config.yaml
tokenizer: "word"
vocab_size: 6471
encoder_width: 192
learning_rate: 0.0034
adamw_weight_decay_other_params: 0.01
Rows from block 9 of the image encoder of a small image captioner, named by matrix and row number. Rows with one number within an expert belong to one neuron, the router's apart. Each number is 500 + 40 x the weight over its row's rms, rounded and kept within 0 to 999. All counts start at 0. Numbers have three digits each.
Before each expert's rows are labels from the 100 images, of 14976, where the router gives the expert most weight on average: "patch colour" is the nearest of a few named colours to the mean colour under the peak. Only what is clearly more common there than usual is listed. The data: regions of photos with short descriptions (Visual Genome). In brackets: how many of the 100, against the usual share in percent.
# router: router (encoder.blocks.9.mlp.router.weight, 16x192, trained with AdamW), inputs 144-191
# up: expert up (encoder.blocks.9.mlp.up, 16x48x192), inputs 144-191
# down: expert down (encoder.blocks.9.mlp.down, 16x192x48, transposed), outputs 144-191

# expert 8
patch colour: black (94 vs 14.2)
router.8:492436437475611528483492559490534565555500541501466484516473424537556492421462493446461507500469501537454496521527528559471427503427505439479486
up.10:513440494483497553417457546525454521486472484494506584494502538493537468510502482566454516530548451536520443518492491453545516487507488514549444
down.10:466521506492495571530510508516592477463491581489497494557544575527468497494468508602527502451508498466517526535469453522439537456523533514525533
up.11:470480543430509561471550508487578522460498582524527554431538442533540526462521519508561537562447518520562470514499425521524512515471462452572496
down.11:488533442431481500562500485506484518497549498476442463533504482541541461504533483532478514431472464451469483437517487464461526508503510506501499
up.12:517522484491488463514442490515525455468465510499435547513532407516498525475535513522537486437504523556473514498500464540472500561481501474519499
down.12:475531566493494509532461481543521582513476466490542511546447629530545496524510506410482522513480527435556438526505476457535474467511543517482513
up.13:531492525507502489573507474461568487451450521520498559542487522575439518530525507545540480486583474508541472527520508515456548503440590489565469
down.13:505455520534481492486460470523552512521502484524474450512535508522596501451569464433455515451511534435502489527551453438523557448474449509497466
up.14:480518491505496551541543535513506439479508490445528480557419499525490504534561445558565495450363560545520484469510438479467464517551483570487536
down.14:459520572535520483536452482521434478482495545531496475486538521516529552494499488499503536529540467579480487499540500454460500452512522510499510
up.15:546423542464548583554458456461490453529521546495532479530576466543513527486501459456564502534547447514556541508484462558505493485525462490441494
down.15:568523511530509485423510466519455499470476465467490544507489502469582545460465456468528545515530449444493496530432537465503485528471485512548458

# expert 9
patch colour: pink (27 vs 10.2)
router.9:529549522418496491501493560550494518478551523461520527542477482406524468514555462534474540510448462550462520527451491502499508440497450459541527
up.10:454475496518557469493513504513507456506500547528474481431449460538495476506483507496460484434510524470448501499499452467445549495470449543603545
down.10:430431508527514514516456461475542446492489516479461543527524535497458479419446529520547474416529483515386524499496587484462530529525506492494545
up.11:496457548559514506489466492474557483498522573475468476440471548440524502573491407573461528436455475456529437501487566483477490490443483506536589
down.11:560487481470478477469402487532518533525515496502529553491563529443523531492491517580448438466547446473548434462532550491534528509462454461505480
up.12:541521458520447519485448517416571476546457542556371530553477510511491492499484544416483503487460474480507470524553472490556533432524588474534460
down.12:512499495514549459505496524514552477465542566516422472478523545442521553449457546591548507537477533466493510503527503509541552447487459479543506
up.13:505513534495484506505491463594476483506435500458505538472489423549529389547466560490528492575491481500493476551512523555450480513494522488457570
down.13:485530457551473491440526525578526526482569585475509508476416573483470482501463474435460503529514474541455466542503519524602502515510574527430526
up.14:517479580511494452509553497424551507442490451453492512514464473533538474475495514520511527547495505519484529464498449515509546522506472488540467
down.14:497484487528491512524466570494514487473448517524419505470486535524536500519469508485456587531540542449467495520495510485412522470500524509469494
up.15:503443508454512477487510446417480503503558467445566443515506525411513462494516486497504508571472561463522481588481499444489428464495489466450540
down.15:555507531529511481399540523520491540456536486513491493506477478480453490455545446522522508495524511517545485413474486475493535466485539516515550

# expert 6
patch colour: white (28 vs 6.4)
router.6:494526504507548508539491509570469544564568427420502490482488493550437515523494459486564486501506487572560500465548503428497519494417464502476468
up.10:431499467524412500488523477525509489502486527520524515508444455530473476504499477495462490477503510495536537434439504511518485496458470472478497
down.10:552528548470502510494534503503482433508448462503520470478523502487544532490454462467505482465535417546540453414480447543482510519511495516507525
up.11:514495538473401554546512523466524517516457516580498481417545464473451441458490470533451487548529463457495471466475504486482499620478468493530498
down.11:501482442467541435509542489521465541482464474483467505433540514521495526489524524497492493503516478484488483495484458501572496520474501512525498
up.12:436467529514526440484485537443559478491517435526580512448495464555496478472522511497487495495486554538547496535527493492481544583469539466531527
down.12:445513503483515543513475501492444551542498541556488525496465570495553513515510499476488403500503403528439495546530486531523508523550547455520494
up.13:538458503461417493535493504464468462515511502540501533527512499505478459481549413552472504488498502489521481551454449558431536545493504545519462
down.13:465485505481536548542542501450545552496466473481425534512534465498594503534488526494474549543564569506548516451523506546523493506534449465439528
up.14:490525507447520530511441509501479502497531509519452501526531497500455562501491518558548466491575488554545436490545462452494549458424506491486498
down.14:474522501447509510576509537499452544529491449487550570447490518486544543506499477496462489545513487484479537436444506439518557510514485529502515
up.15:491523560498460490575508496449535525511492505538566585495531477508485508472470594480510518552551520581444565523439515498454497515502429508479541
down.15:529457540456437526605450489553468580517421509532504548563471500485569508434551515515527503458458441483517468505555490497492473451447624494486437

# expert 14
patch colour: grey (74 vs 32.7)
router.14:532528503521496461544482428398451511456548442466544480503488450440534483506524464444451468429503494445552481483520529487515429566492470487520438
up.10:525434488513422524459490524517529488503463482437477456562545524470436509509518527530482492498505425477468517485601520429500477605532532448518456
down.10:528515537455501524537433495553461563514425509502514516508453462521532473528440534445529516507485482522517424463465457423510458490454492485539451
up.11:523480490537469536538404516478355489534530510529496506525488480516476487538446457476509453535524439500465491414522522526491481540483503507552549
down.11:598546526488479481497454493512551461534475577480476498492464528448562554416527484529500573445536436536544518452494471447505449461475455494462498
up.12:518518566526519478528498544524478466500522517542533548464531424536461467482552584554444451438492533532446516506479513509492487540503450521527466
down.12:611489556433462460513498546508464575505590473508539491514565544469474555496477503413481484471498512476443515543474473507497472584528479538524446
up.13:522558468492454593533488509497583489584496504509552523517437522497470464545506541428440510458508556469512503523551513597459475514505518492418512
down.13:498476500503551497528461495441464496467470413552513442481473503474452482471527530560470517539534475440562511538522444476506506459510453494529514
up.14:554557439565498474439484478450471456545459462521570550519535471474601556513459478530495523448506495518490462481514473488538478501540462513466517
down.14:536502528504526569520491487499547442511474551440488532503485540437503485531505503517485445537527485581517518460541442461522528516509531504497533
up.15:501543521532464554501540550527505438498553524428489488457487502500538459506470537512529422562472552532512483527480555448512502515460514485493546
down.15:548531522491495492458498444450472459486471438509553571491511514527503582516544531528487592465507554480500441468480492572489488530490481475470514