python train.py --encoder_arch="vit" --encoder_num_experts=16 --encoder_width=192 --decoder_width=256 --decoder_mlp_ratio=2 --decoder_qk_norm=false --lr=0.0034 --adamw_lr_other_params=0.00073
Rows from block 8 of the image encoder of a small image captioner, named by matrix and row number. Rows with one number within an expert belong to one neuron, the router's apart. Each number is 128 + 24 x the weight over its row's rms, rounded and kept within 0 to 255. All counts start at 0. Numbers have three digits each. After the name is the row's rms in percent of the matrix's.
After each expert's rows are labels from the 100 images, of 14976, where the router gives the expert most weight on average: "responds to" is what is common among them. Only what is clearly more common there than usual is listed. The data: regions of photos with short descriptions (Visual Genome).
# router: router (encoder.blocks.8.mlp.router.weight, 16x192, trained with AdamW), inputs 144-191
# up: expert up (encoder.blocks.8.mlp.up, 16x48x192), inputs 144-191
# down: expert down (encoder.blocks.8.mlp.down, 16x192x48, transposed), outputs 144-191

# expert 10
router.10 097:116108112155092163160122163095122117109128109131119160113116144119098130136057105136114107120171115129124093117100138079140098116146140116114129
up.0 087:162111145134134121130088126097137095119143149091146169146106146133149144088136121072179107129097137116139137144135127105130134144140137143103109
down.0 102:125155149203104103140144133128127151145111110120124140148107130144114099103147130116135136147118138134118160151126149125149131135098102145149109
up.1 113:139140112158100116129108160133116104099099137135123086188128091109122116134118134119122131100152124129134144133136107167108079082144152124111139
down.1 106:132094085141141098117148151114091116137187104096172147096115123126119123097090141126120121154122089140128126133121129108115102151136088117127146
up.2 096:134143063108133126129113119117121109139127111127133173136113107100102114129158124117098156129153076136141084122148156124098131115121128132127144
down.2 104:105129169151146062127191181103170094134132101094149136125135137113113123110155139130124122136152094143129113142128141086146147144120131134150108
responds to: text has "grass"; text has "green"

# expert 12
router.12 094:115141137120162111060127082147095147112094156106128122137091119156125143101131115088113106094120138099136114169083148141113109131120144117106094
up.0 084:157111175135127107046122157099124134104098128143169135163136082167120140158153124128114100133174082132131134164121138155091117155108153141109134
down.0 089:131123156170100118130153156100132064133176103125153160084151112126149139128171149127077125113171130129126129122113151141159116131089126142146199
up.1 102:110163124102108104133081068117121158112143176167103144151136147127144153127130112101145115156149128173110157113130096167110116098174137132121095
down.1 100:139137118155128168120130109144089186090089109154150133159105116154126109136125091152145138152090156120150132122107128162109137103142124102166134
up.2 105:157089155124152117137136131084148132102160104125147078092096079115110113127137085091119175156111144122155072129111114139088114090112142135124121
down.2 098:122133134151123163136103161114159108104154115098160137085117113143140135150149142096148146158139111146171150129114099158144143109099071164137091
responds to: text has "man"

# expert 7
router.7 095:128164144137091113153126135127122120114168130120123128080086100120104144132118079112130113149151109163136115133123115129146153130125075111108119
up.0 102:103128088138127094165132124098123121161068123100117168136124140182140171134147133137162102086127117144130135107145113131112127162138145154116132
down.0 101:126141161099164186116224106130134153117156148139114142172101134150101090121158131102099129151127114156130100130127132094108117118145117118141158
up.1 098:120120156157130116141133118119099117132133158116084090111141158166089115135093138136132132157129075188123124101108124115165153115157124086107127
down.1 102:114127155107111101159117135154136122162150138122147137129116121097124163135142123148146118126123140142135135136096103153137135082088160123159148
up.2 102:143139168144142131158146178173100063095139128123132166123139139106185143105098130137157113130159168110145093118110112132117163127164171128137137
down.2 098:138102138097105129148133095130069130154105180163141093108146136173129113148144126138137150131136125129095119138149120121126116111167165139083121
responds to: text has "sky"

# expert 6
router.6 096:149145133117132141165122127134114128142116138148093094134169163131078112137135153099093114112124145132081155143160149145109134158125133130136162
up.0 106:083102155086154128094168148121116129138168143099137088154123126127110132153135150119111109119150136147108157147146131142185119129124076104140121
down.0 101:146117087154117130117098123104183113072138091124115120106142118119151142128114140146116129094162096156156096131116095178123113118139115123125125
up.1 097:131137123111136148164137102123084124155134107101104146104111114094121132131100084151150131137179144113151160133163123134162107087154126106089093
down.1 106:146167130096140118120130116100148113149132064109113127101112119143096119172156121104117156109153135103132113147177129137138112105136151126150086
up.2 119:164110138144139147141078113126118130114128136136130121123122163098109148128118123117140149142104127097080097145144111137111118101099128140061162
down.2 114:126165078166113134126131103174118142108123088126101151151117127121100107099152109122167101120116092162134116131112177135138136137104147112100123
responds to: text has "elephant"

# expert 2
router.2 096:106107118087161128149123109155118152148114097114131091125099125146123140127117081139124090118110119138118158124143131120141118142113129121145120
up.0 105:131135137098130120129132118080141170127110133138123109163124092081127117122150159131185108122135068135143155118165148160121116104104110140108131
down.0 100:142150129117117154161104165182123112126128076106133139137139152113123137114119106128156119124108125110152112121128131097088114134095144113100101
up.1 088:113142130077116152107145113122090098122130120161159162124139153113121156161114147112157126160125116139120134137131141100145113166154117121161126
down.1 092:139155159119142121104151080164179139154133083135136153112096138106157141154138145157101154129118094113135096130123092157147118128102129128119122
up.2 078:121117134115081138076115132108147124106112135137094169168100151149123131156137128125102185165149096116149137106106120154101180154149107160169159
down.2 087:101157111093116144133096152113113182117069142149110207137128100091121126096129149121111125125094135116131125113136136130167114113130113147179123
responds to: text has "sky"; text has "white"

# expert 15
router.15 098:134098131091137124160052141113124155132132160146131109127127124111128150135116127138163108151085147107116164111143143157126159116113133105117086
up.0 106:135096139128155124118139111123111122166088118116146113123138164111125144137106167126122149124100103088121092131098107132103150133098147107074119
down.0 105:122171107125118128114141092153098119127137115134131110132136139161134131154164162111124116125150087108154170106069147107126155116135083120134150
up.1 086:146130109149115174095119123158144095159128119135111160112154150144101107134130117114127102092110144059128123076150193128111090109110128128131075
down.1 095:117160137095154127132081165118150141118094139159126068097126118174109126126118102102125128102112088137136091106131145128119108152149127133111163
up.2 117:153112122164114097135097074112122100139155149160133155148132149090129137142112147140143135167097151094135136100115136121103140092096143122108082
down.2 108:124084146118125139119119133122069149143112088110162100108140120149154124109131154107090140141128114139123093127131134147098128168095156097174119
responds to: text has "elephant"